config = dict(
    model='sound classifier',
    dataset='synthesized solo parts of chorales (CocoChorales)',
    train_examples=39062,
    time_shift_ms=100,
    n_mels=80,
    hop_length=160,
    input='log_mel',
    spec_augment=False,
    win_length=512,
    targets=['instrument'],
    num_classes=13,
    arch='transformer',
    norm='layernorm',
    norm_position='pre',
    hidden_act='gelu',
    mlp_ratio=3,
    head_dim=64,
    fused_qkv=True,
    bias='none',
    qk_norm=False,
    parallel_block=False,
    inner_norm=False,
    moe='soft',
    num_experts=16,
    moe_every=2,
    expert_mlp_ratio=0.25,
    slots_per_expert=2,
    shared_expert=False,
    subsampling=2,
    layers=12,
    width=384,
    positions='sincos',
    pooling='mean',
    mixing='cutmix',
    label_smoothing=0.2,
    loss='cross_entropy',
    residual_init='none',
    optimizer='muon',
    muon_scale='match_rms_adamw',
    learning_rate=0.0015,
    momentum=0.85,
    nesterov=True,
    orthogonalizer='newton_schulz_5',
    adamw_lr_other_params=0.0021,
    max_steps=21300,
    batch_size=192,
    epochs=104.7,
    lr_schedule='cosine',
    final_lr_fraction=0.01,
    warmup_steps=4260,
    weight_decay=0.06,
    adamw_weight_decay_other_params=0.05,
)
Rows from block 9 of a small sound classifier, named by matrix and row number. Rows with one number within an expert belong to one neuron, the router's apart. Each number is 500 + 40 x the weight over its row's rms, rounded and kept within 0 to 999. All counts start at 0. Numbers have three digits each. After the name is the row's rms in percent of the matrix's.
Before each expert's rows are labels from the 100 clips, of 14976, where the router gives the expert most weight on average: "responds to" is what is common among them. Only what is clearly more common there than usual is listed. The data: synthesized solo parts of chorales (CocoChorales).
# router: slot weights (model.blocks.9.mlp.router.weight, 32x384, trained with AdamW), inputs 308-383
# up: expert up (model.blocks.9.mlp.up, 16x96x384), inputs 308-383
# down: expert down (model.blocks.9.mlp.down, 16x384x96, transposed), outputs 308-383

# expert 8
responds to: oboe; note A4
router.16 087:561457406540418496559503453497516536527476523471503515496448499513460485537466467484436463549460479472524503593485499482467507620453503534497488485519487423468519477448441518492553500418502420440551498504540445505524508525410448
router.17 088:503497452549454503499486483474523541540497521497464527467473483553496475467574512482532534481501481510508484509539527425512420471531493499449516474510506505405558458568508499472491525437527422508437514460487466503550506558443465
up.0 080:490465503494443438559496444455425474521507490426562444462473487557444492470460452498459390552573511532544435553468519516521456478525474569488486465528498501497514532549488495434553457504508510543506456555502560533486529504397442
down.0 083:500530510558452535523490519560515467460534502617468548547474495493540461480531470540472548497467458437446574502543528465513532473459465408538572534441472527459441479549387553523436516495469482523534552500491496509540469504486517
up.1 063:456452491480474534485504464469466475497459540573494503466550495523454552533487523569504546552427457487450527448436465515447509472482538517412517548479511515473571506505563480519483477530428484511477451487492524485452501498576511
down.1 068:465523437503481490510526525486496448469487549458507462494474483550509566478535482559558554513479537500545478473540502548500511498547549555542459441530525516454500433470459452506455473484548475512544574494492471501489535505518492
up.2 111:492486513481504449566490504574562430484500520543510524520519535464530516509532478456563573523549457447449530510557466544463546473481529474510556480536544543518510478496444468518475475465521471493502533487482508485495500490557537
down.2 101:512527465466479547465552486490462504466435471480464537536481489501459528539475479486520490505505415559538505537512502479500476529548541514439437534497489454521493521437556444505503529534464454452495496533492508542474511520518539
up.3 039:477507444457447452481468529460462425543466503503513438490545490538496487589511546546480520451443494564489468535474442543472533558484496497465430528546505463546521460467519526447526474478503556535507486508464458460473431430561468
down.3 055:505544554483537533533523511528520450575476448507585525517498466500607537557466494488514544544470511518473531489427533568504518488555504494471385473456520492515486537475514496516440465446486474406464560515506531483521497510491474
up.4 049:490452503454486485451509463516425485464497518533476441493508452518449597554487543572462489406531526518545543521454466539420575561515498536511412547547471502522461448529574478465547469536498478583489482520491447433539484421475481
down.4 061:516472502482536523526489525537518453570508504448531451542536497525569514585477469509502532509494486493565583574498520510507504450510481476434463481445494489460492574505485468497542465528528442594519500581474388517465494498471498
up.5 147:464548604477434518517532546480506520467531491458541543528476470511490561499457464502503472553498606539443607529506492557519504513523521457518506541512507530493468479519552512446490461488549476446532471536486508446516531507442483
down.5 188:544511464478526499486431481525479463491472495479474480431540560522452478425542541493505490482514473468548384481506514426489504486494506504454498476513451484542476499472479483554514523462556631494460499407474520513549506505524512
up.6 063:522410481528539472586487503527501535509494532547556484474471399491523438464496455469542516523535397457539466541497512510517547473527530586448483563556478575487445495527484550559529544463473517472546527457483530506478446552453504
down.6 070:461531544424468517413530505397432454462484501525542537542612518472508542530456477557464552433491511492484504448509528523504489463528489441489477499521510452436555459420480516422459410500467508511513466478497449516555500469511481
up.7 125:437506502495503405476533454425515517540522522518543486482492544518460523464514493483482433477552649567533523497516545534546577503482518493466491468468506543535481432530519451514531422527545473468494530426504510459532484534478492
down.7 143:460519497479503386471539465454475510525493513500463516505475513497488546513467475477525444495485572527582511508571548537537492524478522512466500546488496518406507497538555471509498497500540468470441515464505452506536490485490444

# expert 15
responds to: double bass; note A#3; note C#4
router.30 073:600558416510456562569492550472444598488432482529506559468440471551502474446433457488417517529484508480547577552494502474526487527501489537530509482505554466436505518459517459537527550491472463488514491494557466503565519514491522
router.31 081:538508473514432570540510516469549493512428486500429542446461447499541487531462480477475538508446493445515529542503486489483488514572525513538502517504483452429548478473551461521510529487512412537483478535502397512554516475464549
up.0 082:527541478517508501473473507448573485434513548453477436472548445546539548524471493489507495431512542547556604416491536499604524514454453506513502500520480494539494512477516486497530553519451476556541481495510518502468504515495483
down.0 083:531539484479611474484534553528519515507499430507493534518519490465496497500525485549517522486507473496456459514504498481483469591535480485486507493423466561492464493468494474502459528510431521389548501445440544481669568506617472
up.1 125:529533498440491517534475491458560571557485487476520502456529509500470460512478509493589433517536478517433501454440514517582536555508494481524510523440517460498519477465485485497499516501527496585497496530550445497376579479516508
down.1 116:549481470484464487525506518539515464469506508416478505522452537437564592498520441536425480506434459524517442474535465463471459473487534499449537526541473549522492458465519471474494521501508492471555483485456527517596458512442501
up.2 073:533619495490498532485507472531505478526444521469459522501462495466519431534488502468475511475464449497512470449482548465458489455497499504528506485474471516471506555443493521501486509541547566531499542493534515515553459435511449
down.2 071:459550448473494453469537516461478576533489463530533556502519494535507479454458501466530448498479530507435391524509450525603483558477445535550469528544469533558487584519518488456497485484516423513520461485530618485499549521511420
up.3 065:542395439495494512447505509461448534478520540537495511476493498501516439391484554503547517521537530461471504496524502481501551526491495532447516506448451576559468448474490482522544497491508580498467465460485536517525505578437483
down.3 075:432569502522474516574472529456517511431451499523528504542543459530524574502544458533521480497503521526477578493507507475539481534494526523597497530535505451488480541466524508430543562536467450503520420512542582506460503472489454
up.4 102:485509492494479559515485454542380482535410571526519507511546512520510429503408482530439505550514466447510500510449571501421486410528528529506457531524526480550473524482519526515478522570455548437559473478485503458549484498541481
down.4 105:460519446478445462489480552481409503529459505482431512534520479530445495517484463539560462461451478502530490616474519530521481536524499471551483419507499465499487513511561472534503542463521463475478460474468440472509484511500524
up.5 107:533505488468495445536446475500540492493463574466501499491541551539508468449542498531462552442458577420501473485505519452492535541449484458512531465446527486534461456489502529565483479454488551505487474429563525508455573485473539
down.5 106:514537537468508551493494575491483506435530461505489504484406456514481516568431487439509465586448376501554510512545505502535396505570449569494533482512494517502561557468508470512506515521502505481467496581538485507620483531483521
up.6 088:492463491509525557499523493453492530510603547450513538454542456511492515478454473541510479505422503514557618531481570493509449497501463504488552458544518387492581539523411515477483480538502514499429453553537527472490543545551454
down.6 073:482458491504516472504511460530408469512455439501500476451447553503543459584542469477488494499534520497480413433490507493472467508470471476549485561512482551537486531502541554543490474423562495519560523462501432571577493482569561
up.7 069:524552413545459500418497520552532604489523534508558469494526458483529427481466438516488527533587556464510501504487514497475533548489488564421561520511507478471462503544476434536488513483478464484557515508599523497465481500484440
down.7 067:423469567473488557495411543545524395516461527475476486533496449485524499569465533437452456549436534541474503523464517491501423538505481514525485433431530544533519559498466524489545441478509530455562476581509489497441443466527477

# expert 1
responds to: violin; note C#5; note D5; note C5
router.2 078:517495570530517488507498488447487508526497449432437464464449461517482550512473523484504546497538492467545522583508525526493512554588556440558481424528500530489554491464485504525545536431553423493469483507467431546522532500466495
router.3 153:507514490571523500518511489433483517533512508499452495495498466533449543493517566497522488516545488505524478583547541487516534537543547449559476436569493474504562499503471503513523553460521421502468453491440454470537527546454481
up.0 109:470571520513552562495527612538468507566491520479517558499537485468490459507462468485570483473456490515499652509580496453532480565552465494521577510529533430509411596506484512504495491507521493546500533504544508468463558529517418
down.0 081:534498498519432385497520403491533499426536517509542492449516525503515490435552511524485516538533579469563415532477508554463521494439519537496525472515467564536548413557516476579522457474502546482509533486479507501549443437477519
up.1 118:579480437520432572610496527585560467497443427581471515461470503536478453527537511461494567490441388489418511510501451471409408469545434506485478497489524484495515594465430542515471526495492464552521442527540512582435484494512554
down.1 132:429524481495571392425514421441469513513504507446544536441464474484504537495499530511492417500544592542550505519496502532474477519504509513507473467492497516546543454555578483519508511526554493457455525435487486444546525483529402
up.2 093:501539469513478548458461499456483485491502536492432533547538460448440565451515489478448465483486440523506469491563611472554551554489579504477482516492507447493453504485496525453494541507499544394455493476475529526539541526506532
down.2 084:551424491526529458548578482509492517504468496511503436452512541589588461492446505556508564587457552444509493490414446549456479458541472553474536508539491528507513516529557490480497474479487485538524550498535564458508484456542451
up.3 083:520564518494588526476453569520546551481507538474500581493497581481541597492494440493480458511468499478504479481520483508444418474578540453516579541535540486481532482515496479552471544433519480487456526568499486490482508517513511
down.3 067:514476436507476471517495443535515458492484491525567470430539494517453416472434554505519539518533479501473539520478490530439460494460431488459468514525437517508450522505453600520502567531435487536542534424446521461574526396476480
up.4 058:552474489463524586554465504424525507511470518448437451527454543554481572441526556498502470530479502492484510488506542465528529545517515425534471495457474534459479491484494463461543579501497569466510468479527586460522482482490529
down.4 058:503510513499514449496539538481463541561512521549529479486552590489539548483504508552503500487503512490442476500453454558448501521512492536412593515582518459544491473532526499474545436552483436535526472542462417462419587557524522
up.5 085:530513542491488498503405558494496484504575457549501589472466581516508570477544547511457550490520543458503441508558532463514536514518526445507501444438502534544472451498506492541531483456498560468383500421536469536509460510492549
down.5 093:501495491537488523532510487496504520543485535456453418495508509479453460518490488502548549520524488492478564469422477490448481481496443511506579530506511458490499546489516449425497486593502477522535459468475573443489559540554505
up.6 064:545485579508525532525495503421495423488465503517463467609432450522398550490536501520515456541465487477506494479545529559507517585464556473496514503507476505466475443416500513411497538468468485448475447428502502577523472478447517
down.6 060:481460510486560467488531553551549455480541531496507488462560546488596494497506546507556540497475524546452541486417459454532470443542445568473512582490538571518417498575514489482535537501523540484509515520481544483464502448525513
up.7 066:509490483553577463491546445513489456519555474398477500394541551488527415503518496433492513537535443537497458554509500493512491495435497540456482408484458491517597604478499463540553509449509546525511566502472522501495529506569475
down.7 069:490511468499408488490525601498517481514480539517467551612468513500485530467513438481482454441535491458491504505518539518536477546553476455508503552509532497474501475562465478435488457491482446436522503577514538465443509527452473

# expert 2
responds to: flute; note G5; note F5; note D#5
router.4 116:461507544449508467417489474447474499527575559398621488526511550512536531454450475475507477561571559501531545488554463510558558535512534492490527501469488585502450431537554435431514445437523485458468593496484516455518497549497516
router.5 082:512473476567414509520488480487485595491502500464567495443453472509519534481490524483466520535481466457540556536495478490435531535466446488513522474483537501551540442474427516484558524456498443490497469461520497477551514569451465
up.0 084:534554474474488639501443535458497443529513583472485556466511485478431551518468498508437479443459521555503443577504580516479477531510512441553494496532461393485528478490521504462478518507495451496480443505467456527479535485512446
down.0 077:494430454517542520551477490585543503479501508595551474505488435528528452445490517469571550506556542471493420545464495478508548497521438511510435446575524557495533490540401490490518499501507489534505541421529552467472439472529491
up.1 096:467552485545484448525496466572587439467478536508469523479477516516454501570558541436553536493478529481529429522552563511543460481512545518534498477529506474492581489510522518475474531544456445504482502450503494572486547540535520
down.1 106:515584502517520452450461539491471463517508525563472489510530468476520499457492512522554542460515518446461560479596553538534603521508504463581509534487500507546473407542515515516437517498500538521517589477502521457603530524434521
up.2 095:476395488494513513571516536497503504475476480568513529512523432543495493471467498517574460464475432559493553473483479495478472532505413564439508527533502541512545442519520494446497535530416486499553506492474539461401464498469471
down.2 124:459436482495499519491523571544501550493458565491508454554525452539535465580442460471529438488558520492465523462498425535604479497479441484527462529423510543487434459512463554391450532540566453479570468499559539510449429584482482
up.3 094:472494572539571438565512456517466444490522501456543492447480508566517461513439527502517472545478506473534476575431456512428421512497481479491530513484490502504503486491491549509541465489503486537496526513440430556494558434457445
down.3 099:501544533508528524473510532500526457489491510578493556509483510393474567470479530542490535489598517494492581444503561519520507469526521435498535472495550456513474452470469483591437513465458569472476511462483577492505504560489513
up.4 131:597486489536523544533514541482543483509483438517485514495487497524463566540502518459506565469479540541488416585436503510472528513538487416568498493543525430475491491508491480502481506495495451511531521483496442541450472434508492
down.4 146:531524457502528472494459480464518478517505508458464475492492520463425566494498493510474481456473561499494405528472562522528585550524537420545459442454482432528529481416441427461464470435500502490535506512467452490456548440477448
up.5 096:495548537511560584478448552481440538499475554475524553595502494522517515507478486527494461470504369527495455546473542483480494532534521422509500546475530422487431434452516480530489479474472448414474481516473469523506561541526459
down.5 085:496461431534475483569536507482550480470458519488484407440562513456490454446528522468530492517532431495544411505450456536417533478484477535473513520530489557470514542532503539472532523578450484507469511447497560518532457465462514
up.6 104:521504452574499418518503519497564499457523550432443497428523517491496583486520561465541460459500454520578590457511529437521447513529508546480469478537530492496500523448465471445545528474475507572520555511530447527395525562489499
down.6 105:504579514490551472453511476447473503504455471397495502516436543472542529520534502471399482510557447435436571519541478532513522549505496455510511585418480517517500568453454529476510544483456505478476480571474507561472514534534512
up.7 102:461467517490637514494561484533529489490447424519469492507510521505525434559548529547524600470485577457434530562556432550489505480478471444419468428430470552511572521559522537541507462456522573528475519446452588450447543515497523
down.7 086:464476489502490536419477598415442468511446554461514509470555471512499500440446458534473418493563434529478491421512564505591526522513511525559605561533483417486424459500513439518483498539504473489514483538519475524531580482485461

# expert 9
responds to: horn; note A#4; note B4
router.18 101:557516506501491487537487541494537521530470557548424606533519486485560549493484519450556551475546418430498551516576458469526541517581517514557575475520496550491511489421459506517500587468474453463449500505548467514583536602469532
router.19 121:502532491508530502489461497487528520547494485533428557498520463490551511576446528448558539478552411438517533482549484481541530520575483522514586471500513510448528471456471451498555547509502484516429497533515397557527550552548562
up.0 146:512544518506559563410508618490450543543482524419488583566461469464475505517479472498463515487495500540507516499518514463607500555496546456504541481462524428489433507515462448472459509472439513424473475486500511513467569542505472
down.0 137:479493492501504390516468420512549458454532459547504433461551581528511489475560559523453529555517541468531485467446461534369490440478478561484473517539540560505481518541503548532536468477515622568500531538504535480514497446555515
up.1 117:531442528515540576491456530478390501480532477487469520508458511580515536495460527518445442523539558497509476565486560494485523491557524450471525536518497522491444463550529494498522576493510462435417461494455510445462564492497495
down.1 084:525488430495505483524447475525491446494447540520516469448530462468456450462526491486494524532473473469536476453526565512525523528495461554492522552492523509476495524478494471552470448474446547536521585532474476524502487484505464
up.2 093:515530479508533529458487525470425488536500588463477576573553555439519538541478521499441463490437485494450544468521499455576530531494525482488547543495484439523477470404451420487430489525524491471456487545520502520529543570453441
down.2 086:510486464522464413510512491550512514474512408514501465388504461517540526449525462486520579534503491528519519514473453550425458447532483543471467501545551552475531520551470545536574518516462471527485521457502512511492492442518557
up.3 078:468474472564467449447489483463496491498498482488615463495551489504530470499397539441539456456522502507519428473440493515567481456482441559479490460523452489517476527469501589482459453485526514398538495538490538471465443510464420
down.3 083:524490539466492581486459525488512492542482561507445501530433508498476505489573453523491560528504502473522560480542573469523558509495514532515540506521470544492538458472525467532538485505440541535477567497532492511496453448508575
up.4 127:433463471549533413482504478486517531472494495487508460490541466499476507509515521545536412474522528561489427518502504576496544486428471490504436461523481554509509574496461544467505538467548514445513453523496568489494479526468448
down.4 173:523494502467493552484520525513493527525491499535476512542422571517521494491495482487488540566471468429490575502501528464513552496513495522464576510505501527475509463562531492574514446510467523517497532487517446524499438477493559
up.5 077:513482469474490573478498488537478516490530466493499447534472460506490451517440472462508568473488456464458507447528519493584539547513439564472523523374475507474449523516522508478454511514452511487545475505527526488391480491492531
down.5 061:497513535595524440569526491495517513533515471472475502475467562557468516486574543476460448570463514409462476503485465493551459486523509518484519460546486530537561518501499588498522492415545574498482471432499489513524529450490523
up.6 070:508517497490535505442415445448514428500501540435534516503455500553563455504468511496522514440530551400423461529424454489442451446452510502576522512447472541509459473515455509483446501488447553518510432472438578470533526497563574
down.6 074:516497527489555571508587525534512580495516494485445503523424519462559450598545493452451452488470477555516495470523573511540467518566458467444473497482525546463567585460470609504488487527533503520514527485541419491523456450451476
up.7 088:601519477532443472485462475510459513550501575418558456545490526443477425505453540505399556505484419518526555528444510534530568487469501462536478466503444517458488515468551539508550520417514540476503447455543478527512515487520419
down.7 078:526514511537585526488569508506467523461509468490505472486535509534506510508470457501559544503466428498538377537541490464515542493505501563495550520517489513469502613509550519465489486525492486509482495499457487528547463448460521

# expert 12
responds to: saxophone
router.24 152:477454464501515519471550515514452536443429517461551431554476472544515457486450484510487452494521580536498470446471535493508464508437453531380524550486472542423416475527528503432455440571442523458532565411494504483472421476484424
router.25 122:523429524484550511568518490549527472435450442472479479507463497532505511530443440530546461475479525539517516432477419475488469527529414487448466566478524570490450499493473513436481514480499473465536532487471502490457499563471501
up.0 059:531470512484436496455463462492578511503484554452559485578470449447430491538472474520559512516525503465440503499511441502526458581490462420462522487508478486573537450421457485519456469481537572603557513474499551469489500612547524
down.0 073:508502510529569515502494408557495498528496500455524488464486521450596515519551508544460425438488550525565442524493553495472493467517497566492551498481531476570512574513545542511472518511513496529533474401520483505509434471519463
up.1 148:518466517454536525456466555447445435519591470487499508490562542530455565513441547530506510548539581485489454538427494554523568563521563417482600532479520418498506496467527432411495465472492424500485467520476448538450561450523512
down.1 119:477531587463545522494502595539487457481481491523500475562510488486499475543436517524478488464486548538511529427494460532575495591528521392541460491480539532485446448464545483504481508502485453521460507504489435523393501507547526
up.2 073:468467472549437405503498420511468439483516499463566521474460426484479479487499482528551447479488495501534446480488468507466508500480434483522475418518517598515491523466426492480493567479562484493543462506433575515472525548474451
down.2 093:567544487431532480497506516470450551551464535500493490535485547484597531523550447469374468523494496519505484537483498507528477519511503574485538522522500496454515511535543461540474476537435458537503525509561478450540497471474558
up.3 115:428487493526424510520517503525518519467525509516467455525495505524456461490436507477542498477486476515548444521530520508440503503514472462520554544491529477495493463509559531484444496507508540519524477474489491490466451536491454
down.3 101:543499543421488502526469501384490481506536509487462485499429528539443527498495472455476542555525489462488563548469470488519543505544424508530521473505438501524565523557497474495558523483407458532580525454532528421525560471533480
up.4 132:455508465495455500473471474490463561573489556536526458487584542474478425468491527530501480529509547503468514534455514534536500462490535512537538507516495434498487489545482481461524349526477473490473478496564505474538481408551448
down.4 106:473474553403582441537496478531531479533568534486550537478522530547517592583512487554510450481473550504469404497528472479453439521515415440583452488475537548475531494495519461497437528513530479588472531530475507529454506510506549
up.5 104:528423495501473481527484496498507512589508524475464541500453467546476465535511539506550539488505394457488456551546472538512506485486499400507488511518453528535593463482499507495495525420505386535443470467495446485457558582483453
down.5 100:518479421521580511461513499545550513500457533488486464452440544488458510511477509525476491504477514522509573431467513506539525524436504456441519543501520535481429525452482422476442457535493478506488483446505506546501510493513478
up.6 074:461490516488488505473507550503452523415477470465511492551496510469472476484488498439496515504502488501547535577503497539516453487565524400427453503479466515503532484515591479432508465505492440494461504503457451519382434553434442
down.6 072:559547455526462548534493459528489507491486575496431477441540504475497527441572503509555487539449509469480424526492486475427506468435483507522541459544458462466495523555441472516563548483571590566526534496557546468603602481545570
up.7 037:455534536518419475495470515449477506471488515463592517518449418536501488576410514471505507557478480438556418557478493512523509534456527508532499422526514526425499479518523438471471517495504560489512561525486445574454477554461505
down.7 058:505522468548507542475553541485513470495446495556438526533562594521423501463560482493452551530522525529547520501447531508508434448541460547464539502459517507486481436518497612515550507536449515474525520508482489495563483510515507

# expert 13
responds to: bassoon; note A#3; note A3; note C4
router.26 087:489562505524503495438486497457484574483536531540519593486506435499564481447415484445543479512539486484548572491522499474546523469604554533500523526459523568515539520478438543489528560544553475515493511564537463521554519556465493
router.27 093:467556512513479475503509497475514565483508540541481623462504480499542502439436475412530501508576477497565555501568464493508523485589568523507486520494557552516503515437487529483515563531559471473487541572532413601584560534487515
up.0 073:498533506560554497480513480480399534471476474452483440550546501474524545537423458523492482539501500545588532493460508485454531549535416591443495460591495480497555462451518543533516476512529498560494578567448484504510423502461456
down.0 065:431491556504597520506542514571532474542531498513517502539467451456481466603508551441528497480452528494481522472533542475515539505516529460479538571435477531485498586546505503510495480479512496480433507513601507511457517480424504
up.1 109:528474520470464584457513531543482527481485513516516460485478568461536428490576493519399507481581542510443502482468430456553512484517499494382536544467500500476449608484431540540512470509462543506450524576547505455468510446482508
down.1 097:507553523536471544539551467513485481517492432512536557507471454464554419517460427439594528510401396501433547500471448534552471547543441500482504408495557467520501590510492487571528595447498518468519507468430544536537427545605571
up.2 108:526514507494559561401533550483443551474478529487458520585437458496475531482467413474413459488552469562501477438483557480569568600512527413470519480435489459510420423470484494502462533512471538384475503531495496544523545518507474
down.2 088:550466527524454439552451446524542505471524499469491427505537460563511499533549470557486487579473345492505537498439515459477431446487434463427516480543482599482558529465490491453482539547554525486524478498560515508584512405518486
up.3 095:444394515452596521433496486478529494483548484523452471425490490505544485514532490557454513430529470536509411553504553555466474515502474542494469463533459462519582496488526515568524500456530499513488524559437463510510517528498553
down.3 081:455474490552458471492586570518552477530475500461473531494467433428494493539545488447464459475518522497465560456579541460526477564439518495470471556478499557533396501527497522441429524486477512475434542463605543556517457484469503
up.4 106:521463545424494506457481433461430508447522477495460456556522560519520500468480526567508473600563512521503409520479568588520459468495463403517536480493453494563529517471473500542557431470551444543494469540499507477525557452538514
down.4 095:461517453544437500577487520521494458530529558492486491531516473498526497497473489506527600473482434530468574460559524519523547461523542546492530517483512544478499454488495552546496488552500494514511509413500498519490530467483502
up.5 087:542503449533542589433576519457520561472480512526523529503450497490460484472489486485444492516519473503510393507470542482491524543558456523418486470489504557547437489478537532476471527537507520403527528456526590559483460515530496
down.5 086:441479562465468519534506565503458573548524489525546498485510412513448467551486491458543537513477466466542568517489544562529442462520468473508524445529512504416489496509521559487504572507605451502440479472488474516511489393517448
up.6 092:527461421524554557525476522464506510460517457548513475492482499520465438437455454528509549519548472445493556477549472467525538554501477523525537555477539573540460435516470503501474560447515478396513536477498429512553448572553550
down.6 071:478494504494465512428479524486494455463526489459538537487510566513546527568581564456512441450453569573478363512472439514457464470503498442488492501491518475542449553498542518469546460572435552531478470509464581457485517457487452
up.7 092:463541537539534497568484518511442489571430513523527488510553559498478429497461545509486546594477508447561513587499470532467465491474560488533546502482492503485457504511535536476560528522508503490441508499435511487578527404493451
down.7 071:490527486454456510543494462582511462495506499523483526507478453447535571531492466515559554430598576529489517534474549507549508487500471518484478467493499484499542462487509467515459489521502523484484511478529472459447440521502515

# expert 11
responds to: viola; note G4; note G#4; note F#4
router.22 098:547526505531513482492552492478532502551528513494478551461486459439536587530491560477423496533501506543575535518524460427575534545587584506491501526495509486504521483463539467492527559506510451469480545532478374497540474554503526
router.23 154:586519484469538582553474560489515476544520437504432512472495516486496573560426522515449548536481467473503518533513479469505492575565563461530494489515488439453520505479531424534509474483423434547515540507475380537500547479565564
up.0 080:508452463456480467544604481542429488500494526490520452521504488516399509582493483476516539507508514595436554521531486510494530526492534461446567546472528467456533481439498483482524429525494501436541440436512438478472560443452464
down.0 082:470556514553465472508542501544540494441498501562514501470500489440556480450550460540546478488467527496547564490481478506429463531558442562546459432532535474491534523441515562597474517509531498516480557531490526564529480428533525
up.1 124:508496539508553480550530498507431454532520499485474528531504541501484481514424483531411460579564444472561526587451497517503615545547479500475535514515532444529475527447514527448556504512431510468595536481484487495429480494497452
down.1 125:469520505533455444491484520518558484470540499560449457454481480522552491472520485530514537476470456505505527430490573490519474482514494427480501490429530494498441469581486498524423471480530513560498434440519512526561562565459512
up.2 071:533500478439506466528485417570490474475508541423496439532460503492479459470537490511485472541492516538509521510486488472506594561471536495521487506508512594559477388511503459486517485521526578460422490431467517445548446588511509
down.2 080:420496516436573456532469569411488510437557437514513509480519487517513517461538446493501467499540434517421443487512501522588524466533477487481447470533493529475519496468526539480437510482507574471542484490471520531526544488502476
up.3 120:472464542489445526567485493535508517528469522474473428559560496470399495485524471534464490483483454501478553538568591522535579578538438489459455380481517420538491563512482465535547430470504488556519521479523471402489537482522517
down.3 091:462528451501494449443510402551450487435514491520443547511491522414473470455447478551481502473473449486509510497486543475457495488525475575514510504531498466553555504411513476480573494550511533526504474503532488513554527439536451
up.4 073:436514553486372472440512448450627494470518510489478486484499511442448472479538559563472491472468533492455504471482492535481449490438482450505506405482529497535475459471514504439547427527509546523482443556433555519511518504547487
down.4 076:505573505436431502498423474469610433497494503434529473553561522500522544563512503511487522488423502489478558504470475489474449496516503505490487459523476476478537552492526527430570477458454458551497453544556525477523489442492440
up.5 077:513465449525460468492517538527509559449440555468515486539548471473535525516499521505488497519490393477516501435513507459534522499513420517495537493512522574452461570535447508503493423518444473462480506481594525491440476564500482
down.5 076:545396491506536483449592404459520494490517491475586514413489569502495474545470479539459416511465450507522428491523484433511425554491395542524492433492484513515498611518543515524510480519510460500536549551470502444516472437506496
up.6 137:516391508508497511462553500496464464471485499498495414459519539524393431518499548541461471544426487453530525430540493516491568495468509535478537524465450493483573431507544410476439504433545552547432501530513491483487519430515457
down.6 101:474527518575595462468524441491455483490508459579511546494470470532530545515530471514549537455506551438575458544464525502496463464454482510510539483477498533473502530529491545469470487478546518517456505566467444542544548514436608
up.7 070:441461490475418479485483537480471519544482513490522454566491457506553456566473488417581459544549493522489507506530417551426523472516533455487516545495551586463461411569429491510509440416495493495504491507486480470451491573552482
down.7 072:541519442503594442557497485481475448433443496542513567503489526500439503438544531505430457566375436476558448495459460457420478492459523505471464465564494524508536509415503524521551527470496472449443465552511451497500469483464548